From a checkpoint of a small model that answers yes/no questions on an image's attributes.
Model: 8.39M parameters, encoder arch mlp_mixer, encoder norm layernorm, encoder activation silu, encoder patch size [8, 8], encoder width 192, fusion encoder width 256, fusion encoder layers 8, fusion encoder norm rmsnorm, fusion encoder activation gelu, fusion encoder moe top_k, fusion encoder num experts 8.
Rows from block 5 of the fusion encoder of a small model that answers yes/no questions on an image's attributes, named by matrix and row number. Rows with one number within an expert belong to one neuron, the router's apart. Each number is 128 + 32 x the weight over its row's rms, rounded and kept within 0 to 255. All counts start at 0. Numbers have three digits each.
After each expert's rows are labels from the 100 texts, of 14976, where the router gives the expert most weight on average: "tokens" is the input token at the peak. Only what is clearly more common there than usual is listed. The data: aerial photos of the United States (SatlasPretrain).
# router: router (fusion_encoder.blocks.5.mlp.router.weight, 8x256, trained with AdamW), inputs 192-255
# up: expert up (fusion_encoder.blocks.5.mlp.up, 8x128x256), inputs 192-255
# down: expert down (fusion_encoder.blocks.5.mlp.down, 8x256x128, transposed), outputs 192-255

# expert 0
router.0:171155173102163140162167068121156150090152179176093125154141141101052130169149131164177168171176117070148170068111076150107185151141140167080160113145140135112095107129155151093200120195150154
up.0:128112127143118084134125123183129128128121147099135128116128130128113128135132128135148087146128130137132128085128127125129100116134129117121077229137126114128130131128128128130133087255124065
down.0:128122124138125127128128067126128132128129122136127129128127129127126128130130134132132128130128126128113135000151128132128128172128139136138127255121128131128128128195160128128136138095130128
up.1:127134133128133137096128119115132120128133128095128130128128128128128127128145070133128128113128137126128120067134128128127121128129128128255128112128128128128128134123126116128134121255128177
down.1:128128129131128129128128128137130128128128128128128134128128126128128128129126123128129128128128125133155128249122128128128071128127127128194130146134128128128128127113127128128128157000119128
up.2:131132128155124128124125095134130128127113102131128137121129128128135126124170103126134123126128108124127133137132120128127097131129128128065127131128130106133144127128158122128143123137125130
down.2:128124128130128127128098147130129128128129131128129128128128128128128128127110128130128128129129128128126128113123128119129128136127128128121129129128128119128129128126106128127129127020128138
up.3:122127109134135139132128128129128132127124122085128129126128127128125129127143128129119129124127129125117128249108128128129115137129128135214170088127128128127126129134159127131132128112128164
down.3:128128117120128128119163128120128123128128117000114118130126126128128128128124136128128128130130127129126132255150128154128156122129128128123125128123128103128125126118128132129128167203128117
up.4:128132128127133170244137130128128128126128124096132128133123133129140138125132128139127097130128127130093129128128128120125146138128131128128146128126130137139114128120175119128134128128103084
down.4:128091134127130116129154026126130125128136115101124128128128130127165125128125128128131128131126128128096128009157128128135128183129128128043120140121120128099130128119128129128099137140131127
up.5:127137126137128128128126112128122111128129128000128129128132131131128132128191128129128126129132157113137133093096128130130132136115122128132128129125128128125134127138133128128117136068136055
down.5:129128127125128129111149043128128126128129131128118128128128128128127127128117128128128128127128128133128127000129128129128128136128124126102128142128128116128128128110130128128128149140128133
up.7:128128153138128119149128127128128128128143143128128128128141128128128121128240093128128128124128133128129128169119128135128128128128123128116133128128128128128244128147185144129128095000128128
down.7:127128148175128129128128128124128128128128249097128128128128110128126128134122104135131128128128117125187128000128128128128128128128125128168136128140128126133129128128128128128128112106128195
up.8:134128128117125128128128128154126128128106128144128128157130128124128128128020139128128128140128058128121128128139128128129128128128128133118128095128128128127132128157117177125128172048128128
down.8:128124153122126120128128223128128118131122128147125128128128128128133131128191128128128128115128128128176124166129128128129128101126117128128128188158128128126128127128000128128128126128128109
up.9:129128127255139171100129119122128128159129121099128128128123127128127128128096141124119156128128000123168127101201128131128255116128128130255128085136129134120128131133233128124021128114132131
down.9:128134129128126124125116081128128115127128148139170156128128131128128139126136128127128124138128126128144128000140128128128147123128123127089128127128128119134137128091118128128128112098127114
up.10:130129138135129131203126000144128141129133144031134127125135128128151127126121125131125123126128095131112128123128128141134120132128123132164134113128128144110151128128128140130128108000131135
down.10:128128130128128128159129255124128129128130128078116130128128127131130141130126128126128128134129124127132128128130128130128124075122127129111128119126127125128128130138000128128126082128128127
up.11:128128140128128128128127029128128169131128128159122132128151128113128121104131130129147128128128048127128162128143127131128059128128127128128113128134131115136156128129110125128123128128128128
down.11:128128131136128130124122072129125115128126150212130128128128133128128128129128121127131128130128128128139128016109128114132144223132128134128130255128128117128138128128145128128128127112128128
tokens: "road"; "parking lot"

# expert 7
router.7:167132156117170162175136025125176166086163185208054096128125079107094123172105122147151158195156095100162162096147090189105190140154189165071144116168124133113092095169180176134135145197141157
up.0:128118128116118150101121138130119120131176167101124128133136127129113126128128127128128127126128132130126126175130128130128128122128127128137142109128127032127136135133183128128128158246128131
down.0:128125133133128131128128087129125128127128121128137128128128130126119130127017127136127128135128134141126128225128128113127138000131128102134129177127128101126129128128121130131128112079125139
up.1:128128128162156067125146128133128107128112128000121128092134128126139122126128115137140103126128128128128129000134128128124053176128128122098128171131123113125120109128128120128128187013128131
down.1:128104136134128128176128159128140128128126147255129128128128125136130128128210129128128129128128143128130128136186133128128056128126128108016128163130128255128129128252128126128149131112128124
up.2:128128128122128134169127084135128120128127136128139128126145128128128133128120128131131120138130146127120130137128128109128203124128128128128128128128128145128141128129123126122128137126128126
down.2:130134128128128112128116169126128128128127128152137128128128109128114125128144127126129128132128130123127131106128128128130151057128125127113132101128128125128128131128128128128121128000128134
up.3:128128126128128129143088000122128134128128128255128128140128130129128119128152130128128159128129122121134128128110128138128070121128128136128128000128128226128128132128128128128128128128128130
down.3:128128129128127129124137000129128128128128128015122128127128129128128128128116128128128127128128127128128129119135128130128128132127128128227128248125128079129128128116131128127129128128128128
up.5:128129120143137124099132193105128133129139120048128127128126130128126133124152128124131128124128128131114126094166128134129156133128129128185128131128127130128128117124126128131129121125128128
down.5:129126128128128128132124135129129126128128128157128128128128134128128134130128128128128128131127128128128124255128128128127160125128129128128128099128125129128129133128123128128128137144127128
up.6:128128128124128137017128187035110128140146125255110128136124128131127127124158127115125138117130134128140128130133122152128094128129129115128129036120130157128127137120208128130136044174131129
down.6:126125139129127129130147069132125128128114137000104128120130135128100128139080124128128125120124120131137125083116128128128198211131128134173134185128124073127133128105140125128128134128113155
up.7:128128128120135128128128128121128128133115104204134128128128126129128123130141132127125128130128153126117141091128129136130128128128128128128127117128132128127157134156128128128128053117128117
down.7:128128128124128086092128128128128128128128144128120128127127128128128128128122126128127128132128128125172128128128128128143128130114128128128128128127128128128128128056128128128064151013128128
up.8:128128156128183085121131096117137128128143124071128119126128126115165128127128125130125134121128134128128126094136128130128128120130118128128109126128127111118128124124085128128105127049128130
down.8:128131129130127135128128093127128126128128117171130128128128128132128128124118129127128129131128128129130127139139128136129131128127144130128124144124128128128128129130041126127148167144128129
up.9:132124130107132111214134128209128128126128119000161128125129129128128136126108131136118130143127135133128128109136128128128128128126128128207126128136128146126129118128026128122126149000126138
down.9:128128128107129123131099172125131136128138126128129124131128121128128127117136129125130133134131128128104126108139128129137128062128128143105126005139132128128128130150108128131128128150136128
up.10:124126137127095150133128147144096144128128148128125128128130128116128157088124122139128115138127132128143127172128128112124210146128132110178121201133127077118128130128139128128128140091128131
down.10:128148128130135118128103150121128125128128124172142128131128122128128128128128128128128128139130129124121129000117128125127113117134123128086133095145130135125128125128105129127128128101128125
up.11:136128128125126131179125092114131128128167128107136119133126128122117130131129123128128131129128131130131130255118132125128179134127128131144128179123123137122128128159137118127129152254128126
down.11:128128136125129098122098142133128079130130128072179127128128116127193124131211129132127128124132128124161128128128128085114085066122087128088128143124126113141127128131117128122122129255128122
tokens: "parking lot"

# expert 4
router.4:143126168112151142213166056124167172106157213190111123181113110085083127178138135157107155165164098086185145124089102152103178171149125181105138127163106133100080116182135158121121125215140152
up.0:119128128128127128119128140033143128123137128192129128130128128140128121165126138129128117128128195128128125139078128146128128134128128128158128000127128128072128128145128128128128136078128120
down.0:128122122117128126155128124153128121128128128080128128128128128128128128128128142128123128128128128121141140062136128145128128116136119149128128128134128128124128128128129128128135131128128128
up.1:128104128156112188141152142123128048115117134105128128128113137176128153041055138131132133157129122089156131010136128128127131115130128115131142000121130129140087138095109125128133255159137098
down.1:128117120121112123180087165122114128133133112129124110136113125126143148133186181128112133128114199125108128128115130104126132128116131128255115110129119219128132154149089128152121093121128113
up.2:128126128128134150132128126105127065128151200175123128128128123128126133166128128102128128128128094128148128061137128128128144153125128154128139075109128128153128128139128128117111128000154102
down.2:128140128128128132119128167094128118128128048084139128128133116128099140176090128125138126128128128126128133114000128128128202127128223133158137180128128128126139116128145128128128107128128071
up.3:118119130035128112030122118140136128125117090097159128128128120108128116128193128128131128128130128033116126128128128128127113122135150121120128177128128135104128128136128128132169054136128210
down.3:124142150125128146119129090137147160128126199168111128097131129125128039121126070147126128127121128128117125125128128126136120147152131112126137126083135134105168128136140128124128144128128128
up.4:131099124112128158128131176166128082127118128127125146129128128128128136134128131125129129137128138130167126151117123094131116134121128118099128000132142144172128121105009133128128118174145137
down.4:126186128147120129184136000091128128137126135106059129133122086128143118161154158137128130099134128128109140191132128124124158141120128136096128224128121092128128145128128128128125128128135126
up.5:129128128145128108135128128128175128128132127135128127154133119128126113137027128128131128126127128127131127127128128149128123125129128128136132143128132255123146125142129131127111114183130128
down.5:127128128130128124128128128125026128111125134128076133120127133136041131128255119128131127104128123115128139255255128134126128128128122128255128147128128128128131124082046128128101128114122124
up.6:112113128128128199145155216066102128131187152128100128140086128128067128109050139113110160129128100128128128128128096123128198114123128101097128111132140131128078134068128128128128136249128132
down.6:128128117127128128049116140128125075134128160080095128122133126060128111167115128153151130104128128053117128137128128134128247137106190152212123094128128128128128130128128128126136131106128074
up.7:128128128128128128128128113111128131114128165085128128128128128130128128128128128128145128111128128126128127128116128128128129111128119128128128112128128112128128128039221128128148126128128128
down.7:128118128143128104094150177128133128128106128116128128128139047131125128131128128128128128121121128128128129128159128134128131128104128111000128135113128133120128128124131128128127128016128095
up.8:114128128128147147128134105095128127129128110108129128153128124103126143126098140125128128128130094128118128124147128142128170110128085129139128098127128145121128071137118128127123134121128128
down.8:128136128156143128112120131116153118128128046174143128128130128128103126128166096123129128130128128128123127156182128110128098116128132128128147128139128195128139116111225090124154143121128138
up.9:127128053128128113255134160043112128128105137122126128145125129134128138165077158145125255134120215126135151101123130159128123131128130128114152128125133206120128058131050130127111117128128051
down.9:129128128130128128000128193155134123128132146152161128128129118130132128136091128128129070147123128128133127106130126121131059128128126111143134007143128129132128128128118130105123131128128128
up.10:128140121165128125134133068247119128128094131091131134110170125115130105056080128120146164183128047078128129129143128128128128091133132124132125132129110036143128129138222128128128088123128139
down.10:127052128112126136128023131119128135126099134142125128128128086121182128128195114121133128140130128117131159091187128179127120053128179127043122241128133128165109128203129133128128065203128128
tokens: "building"

# expert 2
router.2:148156150124159178188153118141173171111168199149115119165131140081045117179139151161125156151155108103185144084116095161083151137137125162072155106187096119116072104175139143114174108168131146
up.1:113118128120127127253129000158132126130132128137140128125119127122128124130105126120121108128130139129128128180121128124132128148123126128128139166139129124128126109127128128128128255000128127
down.1:129103121127125144151119159128128129113119121188255117128126130127128126115128130132124131068125132128113129128134128125128112115127138083128136164122127128128116128138104140128132128128128107
up.2:128129128118136119148128130121130128130128128124123128124128129128128128127152128128128128129128137128121113188089128130127147084125119128036122255128128131131117131143137128128126128164128139
down.2:123126129132125128128128124132128130128127141127133128128131128128146122128130125128126128128127128128124129120123125123129151163130130127164135122127128132128128127128115128119146129130128110
up.3:117124143130135127125124255126130129128128176192128128125128128128128129128120111128128129127128128127099129227122129114128121128129129131213135126133128038128128123128094128126130132129119137
down.3:137125122122128128137125056141110120128120117124129128134128126123128127128128159128120128166128116128119128074140128127128131165124128126019103062128135255127132107112128137127167128137128124
up.4:126127128134124128209128000128124127128128128119128128126126126126182127128132128128128128126128128128124128127126128131128128128128128131226128128128128128129128128128128128127129127005127125
down.4:128115130130128143117128172128127129126107125133202128128128062130128128129109127129128128122128128128122123109148128128129137118128128128030128128126128255147128126128128128129130127173128128
up.5:130128085128128098127135110209106144126110142193110123144124128127096142128110128136122139128127133130121133112129128148130121150128121124131092172130128160119128136128128151128123117115156030
down.5:131169148128133128134092105099129118128125150119128129128126113128128132128128110128129127117130126111153128255128130116122141127115101122179144128156128155131128149135168128126100163117128138
up.6:128131167122114144128128114215125128121161128255136130126125125123128129128178119130126125128122062125124128168129128128129128131130128111141118130128129211131128128128128128133148068072128127
down.6:128160128105128137244101016127128128129130128064126128128129131105128127130100128127128128125128122111124130128060126146000236144131132128027152255130128190129129119133142128124132121184128124
up.7:128128132133128131129128140128129128128090083071129128128129120130128128115082128125128128128128229129128128117111128125133129143129128128162128178128128126128128125125099136127128107255128119
down.7:128123127137128133108123063136128125129129133128128127134126128131107127125132132133126128126128125172128129186119128118129179134128073123128138159115128011128131128080112128130118218255128142
up.8:128128133132128095126103128116127138127127125069116167128103111125183128130104102131135127128128146128128128120128128134145142183104128128129127081125128104128128128115022131114128134189128070
down.8:128123112173143194128167194109128128124130174255132128151128104209077128111114153123127128118129128177128119098010128045140108118131056101102157132130128103128128150110104154131127121223128136
up.9:128128129125128125119128000255106128102065105187129126125139124128128134128113128127128128128128080128084125139133126135127134128128138124104120188128126140133128129123128128131128031121128128
down.9:128128136102133120127127131138128129128129127128135139125130127125128120130131128124128128128127126126128128126106128141128137116129129158120128128114128128130136128140152128130136128189128136
up.10:130124116114117128131128151255127122120085127145181127126133128130117125127055133124119111131125128130118136142127128111139192126129128121127124226144129101130128126121122133130129255113129128
down.10:131117130136128126107106155122126123125126125127169127134128128122142123115146133127127128129128128123129128138159128123131116236128132125156134255127128126128128133146112130126130154154129126
up.11:124128191131128143128128125138114122128106151126126128133127128125140128113160083125126115123128124122123128128130127136119074128128130124090126055131128217137119141131137128125128066109128117
down.11:134132129172128143128140000149128129125127128139162128128128119117128141129109128128120131141125128125124128209136127128131149011133134125005128255128122126133130130126145129127138128214128128
tokens: "road"

# expert 5
router.5:122075219156147154171152195097132141097145214020090114125115129096125143127180102153164131106157100075123130116193105130120176152119169114164090184158109194130110127189143158111133187000117135
up.0:128130106106119119104120138140127061116128128000128135124127130113128154130138128128151172128128114097000128151125131131128091203128123110128122130140130123114143128128126139140128196112131121
down.0:124128128121135128131116123128128128127142135128149129128128130127117130129133131130128128128128128142255128117129128128127157099128114132131126130128119128128126152126096130128127026124128128
up.1:128128128051128117177127128128128167124113128119128124128124128128128129128161128129128171128122128128122128153120128148125000112128128149123126137128130117100128128123140128128128037129128132
down.1:168128130128128128077128237112139125128128127164134137128128128137178128128130134128128128118128132128241126129128128048136121109128128128000127012122128136137128128120132128128255170134128104
up.3:133133131125128128134124119105101113127154139128134128128139180128144126128145128128128110128135104131136130106189128127140030162131123128130128095130128150128132121101148125127136112199128120
down.3:119132138031128118107080165124139135164120131128224148128130122123124133146133124128132125120124138127129129164035125142121228093155136115099116132081129121128145131129099122128128095123123130
up.4:127152150122208128124128128019128127156255128092128126130123128128109128193239103128129132128160127162134128134061133162103093142128126124130173131116119134120136128118128104130119193113085170
down.4:125114026132099123128126137132128140126117123156128143128128146128128120111111128126125115128123128123128130120182128124124054255140127123134127111129127133186112133128128123128158117129125128
up.5:089128117128128094130080118255128114083072135128128124128144128157123159135078128134136098128128159069120140113085127095175100129123124176137125046122164124128133134146144156128128082139128135
down.5:128128123114136151140137108128128123128127255136157128124098089106067123124139146118121128117128125130137128129103128140128138128128121128128128224105128127123128131143094128128128128106119129
up.6:116127128128116128067122148143118138128128130128127143068128088094124128090145128124128128147128099128139128142212101123128141119129136255043128137128128144136134126151134131135133115045128119
down.6:162141117143128185132161107086128128128131000098099125148128128164153130128083094127128128127143127155128144117128128130135101138130128108128128130122128124114128121107127128124089130239125102
up.7:128128150120128136111128128135128161128162142125097128128128129103075128184193114125152128122128102141160128095117128128143123130123128186129136123128128030128141097125210128134126162122128187
down.7:135148128128122128164128154128124093128117173128128128128120115120120135128018127128136128080128128149156128172131131128128130067136119128113128052127128065143128122096134142173103128047128112
up.9:128128128141134111129128083113128080128127239046121130128135128127126128137203128125128107128128127114128128110128128123127128102128130135123128160128127105128132128128151128115130073128128134
down.9:128128128116128135126128128128132103128128137217143128119127148128121127134178160124128127127129128129128140128201128135128133243127129128128126128136128128128127128132000128140115128103124128
up.10:129128107134128122110087094255172119125147128109128128151121128138081048146134128128134108128128139131128128132137132125135171117089128128144127255034128134120128100182210128128127148134128131
down.10:077148128128128128080128111128128089128134128133128128104128216128131128140128128128126128092158128128144125188093128135128119039128128152125126109136128126128142128128093128128134125090128128
up.11:107128145097145101154093102076190131134181128149115146145128138112128152132136071126140144128149121095123129074053128130128107129128167140132118121113129212155123139128124128064119135121122128
down.11:127073155166128137118130132123125128129128060189128094064128128128121133101255128128128119124136120128137134134128128098129109000124094084125088115146128147134116128119137140179135137095144128
up.12:128127128131128126125126133128128125128131114130130128129089128135128062122154124125120128128128124091128128122130128124136126116126128146099128131128125085155128132128139130128132070153129128
down.12:158146134114128143140128128125137128128128167127128128128132125128128130107126128152128127128134128119134128146000124128109117237147127124139124131091128127131128125135128128130128142126128128
tokens: "crop field"

# expert 1
router.1:170131182125156154150165097124175165090150173198101108160124112116074124168135154152141162158153089082163179091152088178079199178147154178112144101163118147094072134148143151133150169191147163
up.2:127134128128130122128129089126092128126125125019127131128128129128142126120131128125129127128128126128126127128124127132128127126137128124157119131128128027128133128128122128128136147128125128
down.2:128255128129128128128128141128128128128132153162128128128128129128128140128104130127128128108127128130128128079101128130125128097128129126128128131134128128128130129123058128130126133065128138
up.4:128136121122129124128129174139128127128138128000127128128130132132140126124130128130128134113130140129116134091136128121129119128135127130115126137130128108123128128105117128130132148069129129
down.4:128128128128128130125131135125128128128128128122126129128128127128122129128132128127128127128128129129137128138126128128125128132128128128110128115128128129128129128129129128128126131136128127
up.5:128128166131128115128124000157128135125151128124130132124161128128135130128074128132128047128128154129128127128129133113137128126114128128127128119128128096128128121128141128128114183128119128
down.5:128121128127128153057121045128128128130127127128132127128128128128128131122128128128127128124128123128128128116130128128127000100129133122128126114128128126129128128128129129138131135127126138
up.6:116094128251134139140132101133144128080125148078132135128128128140085044088096100130133091128128117189133101161125129130127126080163130134065139129116128149135114088113131127127153138163123110
down.6:129128158128130128170072163123127117128126121141149124129128138123117124136174124131131142137127130081120128187179128135128195118131128170161145235130128079128145128146192122128096128117132107
up.7:125126128128128125131128128128128116130111132118132128132111128128115133151101176128129128133129132133124128132156128129126158147120128108143112149128129159129119135165255135122128179117148082
down.7:127128128117128128126128053128128215128128124131130128128128123128128130128151128128128128129128128129122128059128128128128130128127128176128120167125126128128127137128123128128128128130128128
up.8:121120135128128128141127116128133128128128119111134117128124128126128128129129126120123151135128130128128128127128128128128128089128128128114124141128128128128124128104121135130128108000129138
down.8:128128128125131127118127125126129130128135068085125121128128127129140124126123127207132128124128128128129128174133134129127123101123121128122123000132128126112134129094057128130128112188132123
up.10:130133204187120116130120158136128122128134129111123132138148128119148128139229128112128122130127152127136124004130129128131134132120126167161144104128130161126139119133114128126118100186119128
down.10:128119126129128128124150011128128128126126126154119140128129106121130127105131128132128127125127123116128132126156125210128089000128129104000128160128128140145128128153128131129134105033128128
up.11:129123141128127126117133027038128121128116144161098128128125101134109128158189145128161125131133123135125129025126128128121117186144128128119133166111128172124132126117135128127128195168128145
down.11:127128133123128122143127036141127130128128141128125127127127128128142100126048127128128135128128132119150128255113128128128121160128127128093137109133127128128128128128119128129128066000129140
up.12:127119132193128129133138128148121132128135128255113128128136128125097128114061127142128113127127153175094128109113125124120088140128128121143147117112129177128139100103124128135141095000128152
down.12:129138135126128127132104255124130128128130128068147128128128145128128128131128128128124128115128128119136128216137128127132128189128128134155160207134128160127128127133128129128128133082132127
up.13:129132128156128075130117127129130128138128139000128132128162127127128128086255092118128089128128131106134131085138128128128128134124122146140128103128126108128149139119157128127128109255117135
down.13:128092128128133137096181065132128128128128121139109122128128119125164131125125137128128129132128112128037128203168128139130104127130148107079086205128128140130128128128128128130168181038128122
up.14:127129127255129128124150155210099126102130136161120127137112128125136129153058128128128128130127144132107128113118128112128099113129126163104136120116129100124118115104127128128128183060129141
down.14:128136128126128137135128186100129142135135124142116125127127136128123127129127128127129128117132127128126129081092129130128096151133128135164141096126128147111131128128125127128134117189129128
tokens: "parking lot"

# expert 3
router.3:166129184118181143198169051110139179108136184209115115128147114102101115174141146181154184166152103073148150117125079192086173145131142190098149097151110140135071122146139164117137141206125177
up.0:128128128128155128117128113000128126129137128140120128128125128129128121146153124071129159126137037128117132128149128135126089122128129128095133121122128116127128129136134107134121120128128121
down.0:128129128130127128128147103131128125128128131000129128128128128128138130128141128128128128130128125116131130128126128131128148128116125131000127079125128131129127128122128130127125108169126128
up.1:128128128140122115054128087125128128128128124016122143128128142129133124118201093130129128123128122128133126123095127128128115144130133130126132122126126096137147128128156116129135175142120136
down.1:129128133135128137135137166133123129128128145147140120128128128115128124127131128122125129107128128133144130255024128124139057176130128127239134172127133175128124128112128129128140124083128128
up.3:128134117134129115179126118159126123128137130153128122128121128128123131128120147128122130129128137128137128121130128123128149129123122133106126132128127139128116122128124133119124136091128134
down.3:129128127127129127118120128125128128128128129125138128128128125132123110128106129128128127111128128138127128121131128102124128128130128120128152122127128121127130133128127128128124200129131127
up.4:128128128128116128138131142195128128128160128165118128102129128136154136128108126161124128128123128145151128102125134099128138125132118121124119124128123128114123128128128128128128109133128174
down.4:128129125127129127128126075127128128128128119129148128128123141128122127136138128128129128128128129129103128096143128140118139134128128126105126137128128131120128128128175128127128255094136128
up.5:128128129129126127131128123136125129127129129146128128128128126129128128128122142128128128128128133129130128109134129127128147128128128128128127128129129135128128128130128132128126126130128127
down.5:128129126124128129146128128126128130129128127121128129128127128128132128128149130128129128127128128130122128095203128128123132089129129123128128137129128130126128129135131128128124128000128128
up.6:128148128128130093129128211128128128127177128128133114135128124128115137128086159140119112115128235128128128255129128113128128194128105125087123133141135117101128122128119168119128181180128128
down.6:127128129128127121117125053126128124128126106128137128128128123128128123129091150127128128129128128127088131159148128141125131255128126128132128167137128137111124130223124128132102125139140128
up.7:128128128163128128128128071128128113128154128135128154123128128128138126095162128124128128127128128129128128128128128115128128127128125128128128128128128104128128128118128080128170000117115152
down.7:126116125128137135148128132128128128126128128121126128127127124100106126131128139130105128128128134129123128172100128131128134101123140128128128128142128128132120124128128128128128123078128128
up.9:118126120125128128126128128161127128128133131101122128150128124117118133122112138132121128135128142128128128116124128124128155128113125138131135149128131128128122125159125134128120128128128128
down.9:128129128123128138242132138126128128128128102129137122128121128133120129139106128127130128128136127127111135204134128143128055185122128128107116128128128250128127126132128129128128149152128091
up.11:132125128134124130159089146209127129128114161111166128128128124128119128128097125128128129128128134129139126154123136128128131174128125134156128127134128133121138137155176128128128061090137164
down.11:128128123113128112128121128128128128128128122117126131128125129128132128129133128128128128131128128127124129166175127142106199128128130120075128120128128121127128128154126129127086131118128098
up.12:128131127128140128128113128128128128128157124150130128128128128128128128096203034110128104128128118127068128130120128129130050131128128136128128128128123128140188109118174128128128128104111128
down.12:128127128135128130143128128128128131128128136126116116128128126128128126127126126123128128128128132128128128209004128129138057128128129129179130160132128135128128127126128128128128114255128138
up.13:128125136128128103133131128128141109130131139125128128125128131128139140123149128114137098129129190128062126107105128124128105131117128125128132118128130130132128060128125116122135125122121128
down.13:128127128128128128130133181127128128128127127125131127128128126127123128128122128128128128114128131132136128117088128120128134149128129128128132118134128116128128129133128128130128128168128128
tokens: "parking lot"

# expert 6
router.6:165130182120184128170177068106169178100160192202139106144137122086074124158119153162126165166156072077184138058126087184099153118172142162093110075112084128132106108144133161118142151215130162
up.0:134128119098128069123128124098128123135090101113100125133125128127120127128170128125133142128128122128130136208128128161128169128123126130133086154107128110125129131161130121132121088128128083
down.0:128128125139128114121128110128130128128128138095117135127133128129128128126118128128125127134127124136135128100107128112134108100128128131255138120123122092129128128056132123130136128123128155
up.1:128131111113130125128135153094125136129141124128089128142126126135128124146114128125136147127128102122128128148128128128126083105128127128128122181128127068128126133131112129128128090149128129
down.1:128109131137128128135123128125128128122126129135133128128128131127128127128151120128128128132128128129128130149124128137127133128128138129106128122130128123128130128128130130128128107102127128
up.3:128140068152127135104118128129128128129133127107125128124135130128125128098137120131128128128128128128128126156124128124128155138123130124128124128128128088129130128092150126127141068158126129
down.3:128124131125130132169133146134128142130129128133139104129128136082128140128128130134128128127127128128135129160110130146129131123116137125127128145131127132119127130128111128121107137128129101
up.4:129122053128138138151132128123128131130147128000116128126128128126128128128128128136128128127129108132138146128123128128128128076128128130123128125128128028134128123136127124128128128128128149
down.4:128128128128128128126122128128128132128127128131139128128128125128129130128129128128128128130127128128128128139129128126129048120128128128116128129129128128128129128130128129128129128127128128
up.5:124128128118136146128129135149128141128156132192124140128129130128127137094109111128124128132129120129132115109128128123127114128125132119115128160132128179128133122097128121127128125128115140
down.5:126131118117126129128128140121126121126128000128128122128122191125089127129128145130133130126128137125128137145159128141128128125126132128149122131128143151122126126128106151128123140126128088
up.6:117135119128150151128128145130128145143109128126128116156128128128128152131130128124128183138128140115128142111224128128125128128128128124128128127128128118128128139128128128126107136186128113
down.6:128131128127128127136115035128128128128129131255130130128130130132129129127130127129129127127128128128128128000128128127128117113128124128120126145128128136128128128116128127126127131117128125
up.7:121122128135128128188138128163128132130133129042136114127128106128110128140128151128135128124112152138128146128151128128126229094126127128175125144130122104128125128128140128128114128119136137
down.7:128129127121131128136132150124128128127127074174133123128128129128124128128128128127127128128128128136114128082166128144127243128128131115132128255129129142128120128167090131131125136089128106
up.8:128117097099111142143129128128103131128140132085122128167128123128128137136082128136128145125137124128124139128115128169128124105129128126008094150126128128114110134129124150127128118172128105
down.8:128130138135128131121132138129130131128127142136108128129132127129128127136128128128128126112128132123126114163070128128128128128128128136128131112128128096128128128117255128128127129000128128
up.9:125128117099116127132133125133128131128127128000129120138094123125128141142128170129115142128128128129128145122139128135127169126132126121227128135128128120113103126127112154126128128094128121
down.9:128130129127128120128136143129127133128126125245120128128129127128128128128121128128129128127127128148119128125128128127128090157128127127136134128128128133127128128132117128128125136107127128
up.10:127128136128128131140128100131123125127126129166134128130089129122140112128123128110131000128123128128128118124136128116127128069039128129070138103129128132120128129201125127128131116083126137
down.10:128128125122128128125095120128127128128128128106141128127128126127128129127102132129130131124112128127127132194136128127129184135130127107255120255129128167123128128122131132123153128255128117
up.11:128125129137129126153127128128128126128139124117128129112147129136130128128140123128128195128125125109233128128115128127128124142203129123170131162129124128128128128114138128128128187160122140
down.11:128130128134128128128153133120128128127127122121120127129127124126111123128128129119136128203128128136131128112157130130128000171127135128125128128128129128128127130128128128124115130149129128
tokens: "parking lot"